Weights of a small multi-label image tagger.
Training: muon at rate 0.023, 8400 steps, batches of 128.
Data: trained on Sentinel-2 satellite tiles (TerraMesh), 29.7 epochs.
Rows from block 2 of a small multi-label image tagger, named by matrix and row number. Rows with one number belong to one neuron. Each number is 128 + 32 x the weight over its row's rms, rounded and kept within 0 to 255. All counts start at 0. Numbers have three digits each. After the name is the row's rms in percent of the matrix's.
Before each neuron's rows are labels from the 100 images, of 14976, where the neuron reaches its highest value: "responds to" is what is common among them. Only what is clearly more common there than usual is listed. The data: Sentinel-2 satellite tiles (TerraMesh).
# fc1: MLP up (model.blocks.2.mlp.fc1.weight, 192x96), inputs 0-95
# fc2: MLP down (model.blocks.2.mlp.fc2.weight, 96x192, transposed), outputs 0-95

responds to: main land cover: trees
fc1.52 079:124128133126175149121084143132184110083075106126140145110189107101134154152094115163080103136149125141114117085146152164128165116026096070129122109136081100133095187081096188120079116148196147139172155157164092133090124110140159115184136097077128106145130098098065135135147079103158138103
fc2.52 081:106098066144098143134108130088140129150166110144150097129142119170085160124115117120147092049133086145180164118117119136149128066083160071129193068129135089127167121208119060104168077120105170102173150092135117131142117128155167126123145126092155094085117079147081140111049120122151158104

responds to: snow or ice
fc1.110 077:164096071136114109079122134091130119127116197110110136125105128096164152097128157116113066142067154112141113106109105090166108108133108078115117151205117112079104125202117135086087135136156118223144090130128100126116140051085154090050171144118090107114140147126097162141143139124099175094
fc2.110 085:168121114101124125159109078119132124144116132147176115134109142151165174077200110143149139115183118106137058173126178165075155112089172101159115160140135173131095100118110137107082142181122195085118211064138100161101119137123151186125136137063127067123147137126159092110155104119105153173

responds to: crops; main land cover: crops
fc1.87 128:093143147129182129109166060108089143128116114093106057111106105116172091172129097117124127182133090091131213121091100088113120070103123162110151102114140148152164092203090118109137112074107100120127113188100086147180130130157169132190177121139138166097134123104153112129179132137166070150
fc2.87 112:145171128102110124151089121129102109086136143141044175178155191095118183121125102121123106145118156164078140116112126083147081115135183092193174099143166147123112185066155114119134154176141132112162125146141111122122102121137109164136116196186195125103177177116130114146078128090133131197

responds to: crops; built area; main land cover: crops
fc1.68 094:082155118093114154101125114083090195067134080104099177081119083113129123126133116101170168148162131139189113119147127148059146155154129147115112094113174149140090163043113109121046139113143118062159150133180147097117106116169120087108142061140108093125117080077101169125135138157150118118
fc2.68 081:110083108137143100144136121156117117104108181088120172139096110174145129070098120120111139076098082127150134045135140125114107096105125085208089194129128194137110164083171174107141134139039144116142116128097082159123117140107166124068151069123142146181124090144126106127176084150157126098

responds to: main land cover: crops
fc1.61 081:106115129120112143070111118146140130173096129104144091175227121153099094104151115135126086124176139124130111129174166129103104166119103087135130107085026143065138129092118065096082134159091077119164105109150118116136092126120017140137100132153135129145120106154093085116117085131089167124
fc2.61 077:070100125091142151149092103139086127097132151092144191163137111094111131126025166106178119109114102114151112138142104102099150093092194146114128137153098134238132152143116094106123103127115083151118143119125119146121167169161176134117137089102104173133207103094065161170143144167156146116

responds to: clouds
fc1.79 074:110152090137098103145183144094116180133123119214128125150117166127117122143065126100093115126082172079116141128104160087082151137151069094116174047149138145101136159088072143122093133134089163084129112167113134052171132178151034114151119129121113128135141135115082153182137120142113135165
fc2.79 075:074163124097157155088147102097116140131147116116072047118083162092122098114078113093087182116108131091104123108198173127151109171126185144075113134075114113096172114154084152085114129147114094128134106101132122187116152128146112112104139170043100110096143109103125101179123180100079118082

responds to: water; flooded vegetation
fc1.97 065:135146097099125162108110121084163118169092169125165129142136147102088099090084081157100102095117103133136199156135156124148091157081140117142094184044167173151131078132088123163137076162182144139094092133146076191166153139068107105080159133156137132143165156164085157100137145077153124116
fc2.97 070:131172075178133122120143139122130135135108185095130149095179117163114176134112138146122151147193171130134075140106085166152098127088147138157056122124095039200130115153185102128129109152135078109109140092145128066146185112124091123141054074122118091102106108101137164129130091142077087114

responds to: built area; clouds
fc1.128 076:136171109124123115129073098142153173119163116163146097109161157155161101100119089124140117115130131130093101072115125114201162174146150166146108144057164134177137113096041110137139141081094175137101125177114183058099110161125123141147097137158088124125143145155147185156151142088124035090
fc2.128 075:124086149105165173122128102125053105085143108104094123141121107079152146091131142182155119159092119166114122235166120153072138165111129115099096063096167158109096109130156113108101134122120080157212136145095120140135143123172136115126140190115163141083100170115093105141124049123091098112

responds to: crops; main land cover: crops; built area
fc1.45 071:146144153197133179149148116132109128144173071159127177162142119129107111132089167169109103087106100126133128117120096101163082147068155147134092100125181122137063058122118204175185128154123067169112152121130151169137121091098147121140162078154160194133121108156165095152111181127088150163
fc2.45 083:101132108106138127141133110089105144119112183153154073160197102147160150105162122092147142130141121098120123095154196116191122106061087102164144110113104119174148156176147110108183102112081149119155101116141156178149139122094209182090191056125089147116155049120130119149153109119154135150

responds to: water; crops; built area; main land cover: crops
fc1.129 096:096163147213201132130150081114082197122110081120134164109174138146154150153149182083109079088140140098125178082059124100102086133134142133117150105126147122112201119123179093138170127104114079108077111151136099114128164105127151143160133106184147194095147127108149147122124123103159182157
fc2.129 108:099149106097110159121077094153139085134156139087076104081125136112113123125118159093138136101150140114145129109176122177081186066141159179135161093137107128208202118130131140063135073158113090064141132153174146119176162130125090147101095119098141116163179147056115150118143170107097099089

responds to: trees
fc1.115 080:144065141113125105143065095167086115066057103114122076148123151129115133149143168154118181139148149130113172075087164086141056080131153104078138094103136085102160137175127087096124216149102122100127108123062128106061148096141149143161155130115140157089137099137120142172147139154140159159
fc2.115 097:134154094103103141148101176093140133109133087080122148129098069107117113158148158106130085121166136131145142154084154120056183183106071169141127134151092108114128192079098148144157113105173149199123163077111144102206198129177106155137077164150109122114150112134143072126172133126101119175

responds to: snow or ice; main land cover: snow or ice
fc1.123 117:125111137099111076137199126118097105138077189169108147134197153130164141061094154164140136120172138108113143146075124121133120147114118105164173111154032119083104139121102124129168089148127133155140136146169131123218164084132144107181147120129102092147120102078133093131066121100089073087
fc2.123 094:126151096102146096148135115170091161139143140103137175077096115113054128124105095108083090133101107112090171082141069123102148131083136154164101209105116201097120156137104146080124160185163136136169080118090144141109168080111161159136195173114133121154173165111139143171120183168139158147

responds to: crops; built area; main land cover: crops
fc1.54 109:135158087137133124101188102097096136153130159145152107137144047113183147097113099087137141123093154124100141144123088086116150130168123158150105076169164102138204142158128117149136085114066156146064175189163101142099199212092137104169135106157098152133100129096123138164143121098177106154
fc2.54 094:146161101090143095119076125137132155081144094123146133128116113089127116084134122121150126121182134060156149108129152131138127128189095122182185109070132127099145207106113170095140123108175061170151154115120169145189166159115069152139078112161098156136172095126075049121172120126101099167

responds to: crops; main land cover: crops
fc1.189 103:103081058108130109110165084125134085117151133146162109119170062157148089116089099092076081139095164138122141128109153137104114161131185126123127158109130100060118144190165109140071113099094113121117135077099072153142125103098162136091177133135158063167080105166158089117179094107064130101
fc2.189 103:133156130107118113151137095157122096115174108143201148141150186143078181089154140106143074129127058139159131150155121138108085124134104141159105116154123117114164150109122210149137161163095066126130179103118126114148114175120209135119184164138194102148175140162165172117183192123159152139

responds to: snow or ice; main land cover: snow or ice
fc1.147 088:128116109122090135110137055160196128148194122148131137157102126140053128071126121129101111101185146148052128122150097134144176153152150116157160096131127088138179162129109147132146136130148149158092112087179122110131083127129198174117208084165147118104119149079120076112171156107091164077
fc2.147 081:132158100121119127109104172066132099124128101148135133140090128116088208093098120177213065183202121114160088128124106144155111115089131080126126105118135144144175143122115124115125102131122162135131130121143123085147144157207136134144099142144161102067051146146131169145044109127183157178

responds to: clouds
fc1.135 106:116108164118109080135101125148118103131109121178123144130091159154068108051107123088106103153122149057127146119130133124119111121103099112154146141132089073175085165161105139141164115168127144110135134157158136163136128081025076179123116118076100094141190147204113108187164097115108110071
fc2.135 106:175185119180137102135153147128116135074146150103103090111119117132147091097106168119171169166138180129135094132173221176150133167134201126061107153197133130120097109096125079118151114123143086135196112126109098112182150134101174101119121141117131154067154115063091114139127138103118160082

responds to: main land cover: trees
fc1.151 106:130167092133108135139072087162146167167059106189114129122111070121121099110149163199153148200113172118162119154121083110120086054137148121110122118069095165117169135115196134142129108131163122113134138171171124150152167157071162083157137158153124149131142136119082103177137094148083091171
fc2.151 101:113138154107116074126159140102160102155131113142108148152092149107081115145120136127141115100189113127140149190100126137136174154137093156161093122200072123127117188196098128123154158102171118218120166130151116117138170118107132106083084123125044137157094106211147141053155134150150150092

responds to: main land cover: crops
fc1.21 068:132116178136174101160110147130132188124135106085095130179219129118151208122100143130136055147125101074094063171096114075097099142110126176121141151147100147124057147086135131127056103168093140148123128094156097147134157136127159121177089143126164126139114168136126077119067101152129107147
fc2.21 079:196149140098100117120097119117181179117122145148170181115122113140097110135108100140129139093154155117121141162130127110044169130129135115142105133140135122134106108155083106170127111125177092053124086120095137057176110054173080151084162137127116110160149048147174159187128076129119066128

responds to: built area
fc1.185 110:140165157222187111134101100157172134137191172089087104067126127148209095109171135198157107112092082157108118089152073100155116130121142093092079132108158110167146107130129083130133147088160092180117095127112137152074137092162176142133117137114147144086114153117094150112118104098087113126
fc2.185 105:096118167103111160117136136147098083150161152118103153138161153099071165103103082099100144144130128095136128128182136179122167144124188113062127069130102089093117097147132170128123137172144179205125187140102141130235182125123161134129079112127158121106131054107109132155128192113133099124

responds to: built area; clouds
fc1.60 103:192150164141136124111099120122143195153122153104102153106180148155136106129175131123087151085088083135090103096116118099148083109106202058198077105146120114121150175120108068110123098083083110119139139124134095147091101147083121091080101150135105107187175138105050155109128102155122083148
fc2.60 103:107139047111184170117154097178103175093113142119157101127108142117173101141087110089135094119080186182115138123126087132073153126135147083068108195101151133134059105112113092120115105091127110152140063182132124137123136146186125081109171128094126146110149147125178131109122149209119130081

responds to: built area; crops; main land cover: crops
fc1.69 085:135126101055073143130134108130091194119155091069112211122136132119152130109105107114077117119194108128179132124091153126063143089162098167112083152158089154185101126086129099123123134131104136112177162151157073114153080112146106070107102125130097106129123070100145109123069059139146128098
fc2.69 066:101124127080044102138121087091095107156096131092112164137108124163155165108118102124109081064096099148111101091157128142084113108050115132185125080103152168128086137075156130114120066196103107133158127128051140095143163138158158109156129153136087073082172110090137157136122143138078148106

responds to: snow or ice
fc1.120 098:159115081095212173115152093099151098069144184087086077125163100121122170141097125072121133165122120164125147129086169062126149081141100120158105164145064075109144136111136066117115158152099139105163140135117124211122109116077109094087119126100089123116154102115169154112134139078091098144
fc2.120 096:199108145098132154101095089108150163115131147118126170086118159095185086012121116094099123114141133179139113083081140149123093118134109149186111077085128186140097153144182152101125144161119067056139109167134123094175153115104168150131109124100178116091149137131128126133173101140137180123

responds to: snow or ice; main land cover: snow or ice
fc1.175 088:134160133075166143128154093126099203123130090152144086089113130090057164087183106087118116166110137097067094132114082121039086158132070141106176141143143105120107161061063130127164131095140107176127085136096162168094163148118100135150177142101116145161147176133104136141135138144141113153
fc2.175 098:137185150150168135079130124115145169131124110127160164157134210125095060102157143144130081120106200113093154149121141110141151066097185163146142092189164112187061153166175147117138132090099163131191120092091140149088174117118163134154116087141118135189126139140161145158139079147149118103

responds to: water; main land cover: water; clouds
fc1.158 080:142129163117156162143151129133193154131112110098143090123194156096076115146138160182109123089147183092109123120174103158171148055149182133045139105097136078119140034120138111074189146146120147135090087114083132140116136073110154149165088135108161159136134069127110136152132139146152161127
fc2.158 105:144125175117150205076171085157115135127157113162101130172141192104119119131148157161126134130120097126120160201089185184156163118156155170206143102175140113107143125162180146129121149160081104108138150166177167142096138141125169093158119132188145178128120074151119155119168153149167140187

responds to: crops; built area; main land cover: crops
fc1.84 107:131144108103149105090136136116165130075100084107073151116127102162107082073147140130140136141137153133136188151150188156153170099178183145114162119133104134099163151150168172178123122139108178091165097139113161093175165072124051126078155133089129129157189129069099084189135178099133123136
fc2.84 103:154159131152074134160100140101159098114148129101193159130110138142153153129129121161196104146107112147118102162076008114159129155119084140178116181125168175066150136118104062129085139147137107086136146092142168165130134177113147112161161077150159192164107133164094129151103091153116118122

responds to: main land cover: trees
fc1.75 070:143143098155146105123061182136137156085163182077108147144124158147154092122078123161152187111135119089121123137129097167153119151095102160102126108117135126092097134141115115127155142157147111115129136136175137088102132068055098133112142153224162101173149206057144098134190130079087089117
fc2.75 074:142062134088126147094140110127109143056194098127128109079102150165145096134101130122112115052086114080144177134124133130096170075080130108125184103137096123132177099086128074152118139130097171118099207104134166094082124136188135139158123118122168187149152056127123162112124112128139171159

responds to: crops; built area; main land cover: crops
fc1.57 080:129113056132053137101148075133193139143128078142147139167114086128133101145092125053137167118140112137094100130124097126132167119151156117164077104096146101166134107092151135150086151128111143139084169122168113151086104134099183143123118099122129172123033129139175063144164061141144101066
fc2.57 090:135118142157127160149109162162142143077150154087157141153086133109152189117079104177141086122171176161095174110106070085075079055128067129178154140094167158121140141151134127096147146104093065097143143179116125123130118165125107164129063141167129163112156086146139113077105130166070104154