A small multi-label image tagger, trained from scratch.
Model: 4M parameters, norm rmsnorm, activation gelu_tanh, patch size [2, 2], widths [48, 96, 192, 384].
Training: muon at rate 0.023, 8400 steps, batches of 128.
Data: trained on Sentinel-2 satellite tiles (TerraMesh), 36250 training examples, 29.7 epochs.
Rows from block 6, named by matrix and row number. Each number is 50 + 15 x the weight over its row's rms, rounded and kept within 0 to 99. All counts start at 0.
# pw1: token mixer expand (model.blocks.6.mixer.pw1.weight, 384x192), inputs 0-63
pw1.204:60 43 80 72 47 41 53 62 51 94 44 60 55 55 20 37 57 48 39 29 50 33 63 73 28 59 78 47 21 43 62 32 43 56 34 66 64 28 51 51 63 42 46 44 55 56 68 38 59 32 65 56 54 52 45 13 51 69 53 44 56 51 52 43
pw1.205:43 49 29 63 28 49 56 67 36 54 58 46 49 64 64 37 63 51 59 49 63 54 46 57 62 20 37 59 65 45 73 32 52 55 21 63 38 44 28 45 65 39 62 46 18 46 61 49 48 52 68 51 72 36 28 53 36 61 42 42 61 27 98 13
pw1.206:42 14 47 66 69 40 45 67 64 31 62 41 51 74 47 51 53 48 56 52 24 71 69 61 75 39 26 50 41 35 47 38 48 37 60 45 72 52 18 39 43 65 58 47 59 56 66 28 47 65 42 62 53 52 60 51 49 43 43 41 64 40 67 55
pw1.207:41 47 58 49 54 57 61 84 29 67 51 46 51 65 30 56 46 39 31 61 38 28 54 94 32 64 50 47 86 79 55 58 47 33 77 43 52 26 24 57 53 38 40 43 39 63 76 59 56 42 54 18 28 79 28 64 42 71 52 49 44 54 46 39
pw1.208:46 62 74 56 60 50 54 62 61 05 59 87 49 54 38 65 48 51 49 37 81 32 53 42 54 54 73 46 45 56 49 60 12 38 78 18 46 50 54 50 17 36 32 61 45 76 55 54 54 61 65 62 48 62 61 68 60 70 46 39 67 44 62 57
pw1.209:33 60 68 59 64 42 29 46 51 45 66 61 49 69 76 34 60 61 42 55 51 53 35 57 50 43 50 36 48 48 68 31 21 53 60 47 42 76 70 49 49 37 44 58 70 47 47 53 70 75 42 38 27 69 54 81 35 34 31 43 82 61 45 50
pw1.210:61 74 46 32 27 59 60 55 45 53 43 68 56 70 46 65 72 59 53 52 29 34 38 39 64 51 61 73 68 46 65 75 56 78 50 50 56 60 49 61 47 72 53 53 44 47 38 37 49 28 46 84 64 57 29 56 35 38 39 62 77 72 50 51
pw1.211:40 80 50 59 35 25 40 44 60 59 63 57 73 43 49 56 38 38 64 39 33 48 47 43 25 40 68 49 55 49 67 40 53 63 45 65 43 55 58 22 34 69 49 41 33 47 63 59 57 43 82 44 55 48 55 15 50 36 49 55 63 72 62 54
pw1.212:20 47 76 60 52 39 65 30 63 60 52 79 52 78 61 30 53 56 59 30 77 22 59 61 59 39 38 74 60 36 61 41 39 57 54 43 64 14 28 47 24 36 46 28 59 66 53 71 51 41 45 33 56 90 62 52 32 38 58 21 54 83 54 42
pw1.213:47 55 24 35 68 14 57 40 39 70 40 49 61 58 40 48 50 23 31 46 31 74 19 65 53 28 19 37 76 65 51 43 33 13 47 73 47 48 45 44 46 44 64 43 57 69 39 59 66 61 35 37 41 66 49 56 62 67 57 52 38 43 44 57
pw1.214:63 55 42 29 77 30 29 39 36 33 38 48 49 50 44 21 62 42 30 78 31 48 43 50 81 47 38 42 79 47 76 63 32 53 47 36 69 54 64 53 54 37 43 34 48 42 48 38 35 27 37 54 60 43 74 48 34 57 55 61 21 22 53 65
pw1.215:27 70 58 35 04 83 82 55 49 65 25 50 50 54 54 46 57 72 39 58 18 36 43 68 63 59 62 47 72 64 47 42 41 44 50 61 38 48 33 62 43 38 42 57 49 52 54 49 71 47 35 47 77 52 44 72 80 68 62 37 38 45 21 34
pw1.216:44 35 65 41 63 40 35 54 59 70 72 50 60 40 60 65 42 72 51 47 63 43 55 61 43 36 77 74 57 24 67 44 72 40 35 23 59 25 33 56 35 62 46 75 45 55 46 53 62 67 30 23 45 58 42 36 42 54 36 75 47 75 19 48
pw1.217:34 47 48 51 44 25 34 23 67 51 63 61 33 62 26 40 51 58 58 40 21 81 56 62 71 42 77 57 39 55 17 39 71 50 53 48 77 60 53 67 33 60 39 50 42 57 49 76 49 51 76 29 67 51 46 44 83 57 41 44 57 47 57 35
pw1.218:23 42 23 43 15 50 51 47 45 61 53 22 47 50 46 68 56 58 67 47 55 45 51 35 33 21 40 41 58 48 59 39 45 63 68 47 39 63 32 46 83 45 39 66 63 24 43 60 49 71 71 36 45 61 40 81 79 21 37 42 43 60 20 43
pw1.219:56 38 60 44 71 49 63 44 62 39 46 49 48 67 21 40 45 51 41 42 42 60 43 50 46 45 48 58 48 07 28 59 58 25 36 25 34 57 53 57 68 75 55 47 67 47 33 63 48 56 54 40 68 46 58 29 73 51 38 56 33 49 41 50
pw1.220:44 46 41 64 45 50 39 51 71 23 51 49 29 47 41 32 61 40 64 40 23 40 53 22 68 44 29 27 29 48 30 52 43 56 00 68 33 38 49 79 38 55 48 49 79 39 53 46 96 50 30 46 61 45 30 62 72 74 58 64 56 58 53 32
pw1.221:29 55 29 32 68 44 68 30 37 28 54 57 52 43 29 55 58 12 47 62 65 54 75 56 51 43 52 34 75 63 61 56 47 54 59 84 65 43 59 40 65 09 50 43 71 49 44 36 40 55 20 28 75 61 67 74 36 26 42 69 70 45 52 48
pw1.222:47 52 66 63 23 46 41 61 52 24 42 48 36 23 64 50 64 48 75 38 48 34 62 33 68 59 28 58 30 54 49 45 62 62 54 34 65 51 41 56 69 48 60 58 49 48 19 40 71 50 61 33 59 61 32 62 61 38 76 51 53 31 55 62
pw1.223:36 29 49 53 49 54 74 14 54 67 49 42 58 48 31 38 55 50 51 66 66 38 52 19 81 74 50 53 55 28 80 35 37 36 86 34 60 50 67 54 49 34 56 48 60 65 53 69 35 65 58 56 55 56 59 73 38 61 50 36 42 27 49 36
pw1.224:58 32 39 54 36 49 76 60 73 59 35 63 39 46 64 43 46 75 52 52 50 52 77 61 78 62 29 58 79 25 44 68 44 55 34 62 29 43 64 61 48 33 80 45 56 51 68 73 25 44 37 66 65 70 25 55 39 42 49 49 52 41 52 33
pw1.225:47 75 52 53 43 54 28 62 49 61 17 46 54 60 73 26 65 49 57 48 44 33 70 42 52 73 38 49 40 55 77 74 40 33 60 47 39 39 83 41 51 29 79 29 19 49 63 44 43 35 54 32 37 53 47 53 46 68 32 39 62 57 31 51
pw1.226:37 49 22 58 58 50 54 47 30 21 42 48 73 66 37 57 21 28 53 38 48 64 60 56 79 42 37 38 63 45 81 36 48 54 49 59 51 62 72 52 68 76 60 54 62 65 79 48 46 72 62 47 67 53 66 75 57 64 56 40 45 35 29 69
pw1.227:78 44 64 52 47 63 62 54 47 66 56 53 38 56 40 67 63 50 57 50 56 47 25 57 66 64 66 59 24 57 57 52 50 43 33 40 45 66 39 62 64 32 77 37 44 85 45 55 52 48 38 72 74 46 35 23 68 79 64 73 36 62 37 44
pw1.228:26 64 43 73 53 25 59 86 46 54 31 34 46 33 55 49 46 39 37 51 39 38 54 23 39 34 49 67 42 39 45 26 69 80 59 40 39 72 50 51 51 66 53 61 44 56 41 60 44 50 45 19 43 41 52 57 54 45 50 26 73 52 48 52
pw1.229:65 19 42 24 70 06 56 38 35 33 51 47 34 53 66 72 48 43 62 44 40 47 58 51 57 46 58 59 66 27 32 59 41 39 73 71 67 81 54 58 67 60 42 71 52 50 11 12 63 70 33 50 59 50 65 32 65 48 36 40 26 42 60 49
pw1.230:45 44 38 60 47 61 56 67 52 38 48 63 59 63 28 46 49 32 63 43 44 22 53 75 71 73 83 77 53 54 52 52 18 51 54 59 65 63 52 37 58 33 34 38 80 76 61 51 55 49 58 23 56 30 48 30 66 68 64 82 78 61 67 47
pw1.231:49 27 59 54 44 58 44 42 78 73 50 11 40 63 54 71 54 53 42 71 44 72 41 23 42 56 29 66 28 55 71 62 26 24 46 44 46 47 50 34 57 44 38 72 57 51 34 42 56 39 42 55 37 51 72 57 45 25 66 39 69 96 33 57
pw1.232:56 29 64 27 25 42 43 43 58 50 31 43 68 44 46 58 68 54 67 34 70 38 51 62 40 59 47 85 10 46 42 57 35 40 38 44 60 58 72 58 51 40 45 59 47 51 46 55 62 43 51 65 55 35 49 34 25 53 60 49 47 59 34 48
pw1.233:33 52 65 44 41 50 55 73 47 51 52 57 70 79 48 51 43 54 77 32 24 18 55 39 62 41 51 59 41 43 65 24 64 29 35 54 71 67 26 66 40 60 39 62 37 53 46 30 34 44 60 52 52 33 40 70 39 24 28 72 60 41 45 64
pw1.234:46 64 45 95 41 12 79 53 43 75 46 28 29 88 52 81 39 47 62 47 65 40 18 33 44 44 81 40 83 65 45 39 62 61 50 40 43 54 51 61 62 51 67 64 78 79 62 42 19 79 71 36 84 56 42 50 61 71 47 62 58 40 48 47
pw1.235:67 60 41 85 36 41 42 35 37 60 45 53 50 72 63 32 50 21 50 68 57 58 49 64 30 56 53 61 53 61 72 55 39 57 47 36 74 70 50 49 44 39 31 54 41 77 47 44 65 43 30 37 35 52 14 53 48 36 23 47 59 41 45 43
pw1.236:54 53 71 39 31 33 39 55 69 37 78 61 36 44 46 53 50 47 64 62 49 50 54 52 65 71 42 49 65 28 15 51 18 45 33 73 78 72 37 59 41 47 66 59 49 37 37 57 66 54 53 41 57 44 28 32 36 39 34 38 78 69 29 62
pw1.237:47 58 31 59 58 63 42 27 19 80 68 55 71 50 21 60 60 44 65 64 69 56 20 47 71 36 51 61 49 56 55 46 47 40 61 61 54 78 65 63 51 46 50 49 36 52 65 55 53 60 50 82 57 91 19 47 53 51 36 67 49 30 33 60
pw1.238:35 71 58 49 39 64 42 39 63 45 67 63 37 66 31 70 54 43 50 80 54 37 86 49 69 39 58 47 64 36 36 26 49 34 52 52 50 53 32 46 48 31 22 58 41 52 42 50 27 45 58 34 66 47 59 57 32 59 44 57 47 54 59 44
pw1.239:61 39 60 50 49 51 38 41 45 57 46 28 42 65 53 51 46 28 65 71 44 52 45 49 60 43 52 69 55 65 72 78 27 62 49 44 50 55 42 25 54 42 71 37 56 55 53 57 50 42 30 58 61 24 52 49 32 51 40 68 51 81 45 55
pw1.240:56 66 32 36 51 59 59 36 42 36 63 38 63 42 37 57 45 69 64 39 29 73 66 35 68 64 59 42 69 36 37 43 29 21 40 29 37 35 57 48 74 40 36 40 46 50 51 32 37 57 10 80 48 64 44 47 47 57 46 89 41 50 53 36
pw1.241:12 55 73 25 29 48 84 43 30 75 40 64 46 42 40 55 50 29 71 44 48 44 63 77 43 28 27 32 58 29 42 51 55 56 40 56 59 63 31 68 77 55 54 78 72 23 31 25 75 52 47 68 14 45 81 50 52 30 53 56 40 59 47 50
pw1.242:47 50 73 42 60 42 73 27 73 31 50 61 53 32 39 42 29 38 50 69 29 56 58 54 45 52 42 41 49 29 41 50 35 70 56 50 19 18 53 54 26 57 41 27 70 43 67 47 67 37 24 57 64 61 56 65 32 35 58 50 71 69 32 33
pw1.243:93 51 40 61 49 59 46 65 49 45 70 58 70 50 42 23 36 46 53 56 52 55 38 40 38 45 60 49 66 76 36 61 16 66 36 71 25 45 56 36 57 16 43 38 73 55 63 44 52 77 30 49 81 15 47 57 46 26 04 34 41 84 70 63
pw1.244:58 47 49 69 49 76 65 58 70 52 19 62 66 51 48 59 49 54 34 73 41 71 25 35 42 42 56 45 48 51 63 18 73 39 49 43 75 50 68 66 63 42 71 47 55 49 78 78 62 66 33 41 52 40 53 32 28 39 41 62 40 51 44 70
pw1.245:34 63 40 46 41 51 33 23 95 72 21 55 25 53 41 42 53 18 58 75 53 35 59 50 53 42 72 67 39 60 70 59 37 29 65 62 64 65 60 60 54 48 50 30 64 65 30 61 36 51 40 28 49 69 41 15 62 31 43 54 29 93 52 62
pw1.246:38 44 60 53 85 44 71 46 44 46 49 26 40 53 49 46 22 40 58 25 54 24 37 91 20 36 28 63 30 65 81 75 22 52 74 56 40 52 53 69 64 41 49 40 59 50 22 52 35 54 57 32 54 38 73 52 45 52 59 49 44 55 15 37
pw1.247:46 34 90 55 31 53 33 64 45 32 62 67 56 68 50 31 35 42 54 57 11 48 51 56 64 61 43 48 41 34 47 30 48 51 55 49 37 55 88 34 66 62 44 60 55 37 21 70 60 52 49 59 81 56 36 48 46 53 37 65 78 23 73 67
pw1.248:40 36 57 64 64 63 69 76 59 46 30 48 52 56 63 29 34 32 87 46 55 33 58 62 75 42 32 63 28 22 76 68 56 50 53 78 39 47 45 58 44 59 75 48 75 70 47 50 48 75 42 55 50 78 53 45 36 55 62 19 24 53 58 65
pw1.249:73 30 46 24 48 44 45 38 58 47 61 27 58 48 74 51 49 41 33 11 48 49 65 58 58 58 42 86 53 56 46 50 49 26 53 28 57 45 19 62 30 31 28 23 15 40 47 57 21 48 71 77 36 48 36 32 73 42 59 57 44 13 45 49
pw1.250:31 44 59 45 43 38 64 65 49 20 37 42 72 41 64 40 46 37 56 75 62 41 49 50 37 35 44 53 66 58 39 36 31 53 51 32 50 57 37 33 77 51 48 63 50 61 52 19 57 74 32 35 22 41 30 54 34 29 30 41 57 39 25 47
pw1.251:52 57 57 38 68 65 67 32 41 30 59 26 45 32 57 35 55 67 61 31 46 50 44 22 66 25 47 65 65 37 57 17 56 40 42 51 66 44 40 55 24 49 40 65 76 21 41 56 40 69 46 45 77 56 61 64 33 69 67 26 55 42 53 47
pw1.252:64 26 67 70 40 52 59 43 51 58 35 72 42 35 54 17 28 49 87 43 54 51 51 71 37 91 75 61 66 53 59 41 35 64 40 63 57 46 60 38 42 39 53 74 49 58 68 42 63 32 43 71 53 57 59 53 42 50 53 50 83 70 63 38
pw1.253:51 39 56 28 53 63 53 37 60 52 48 36 53 64 60 32 58 46 27 17 47 40 68 56 66 31 51 63 55 62 61 48 62 34 56 47 35 57 35 34 50 63 41 80 71 31 51 65 44 53 41 55 31 42 56 70 56 54 47 57 67 59 59 40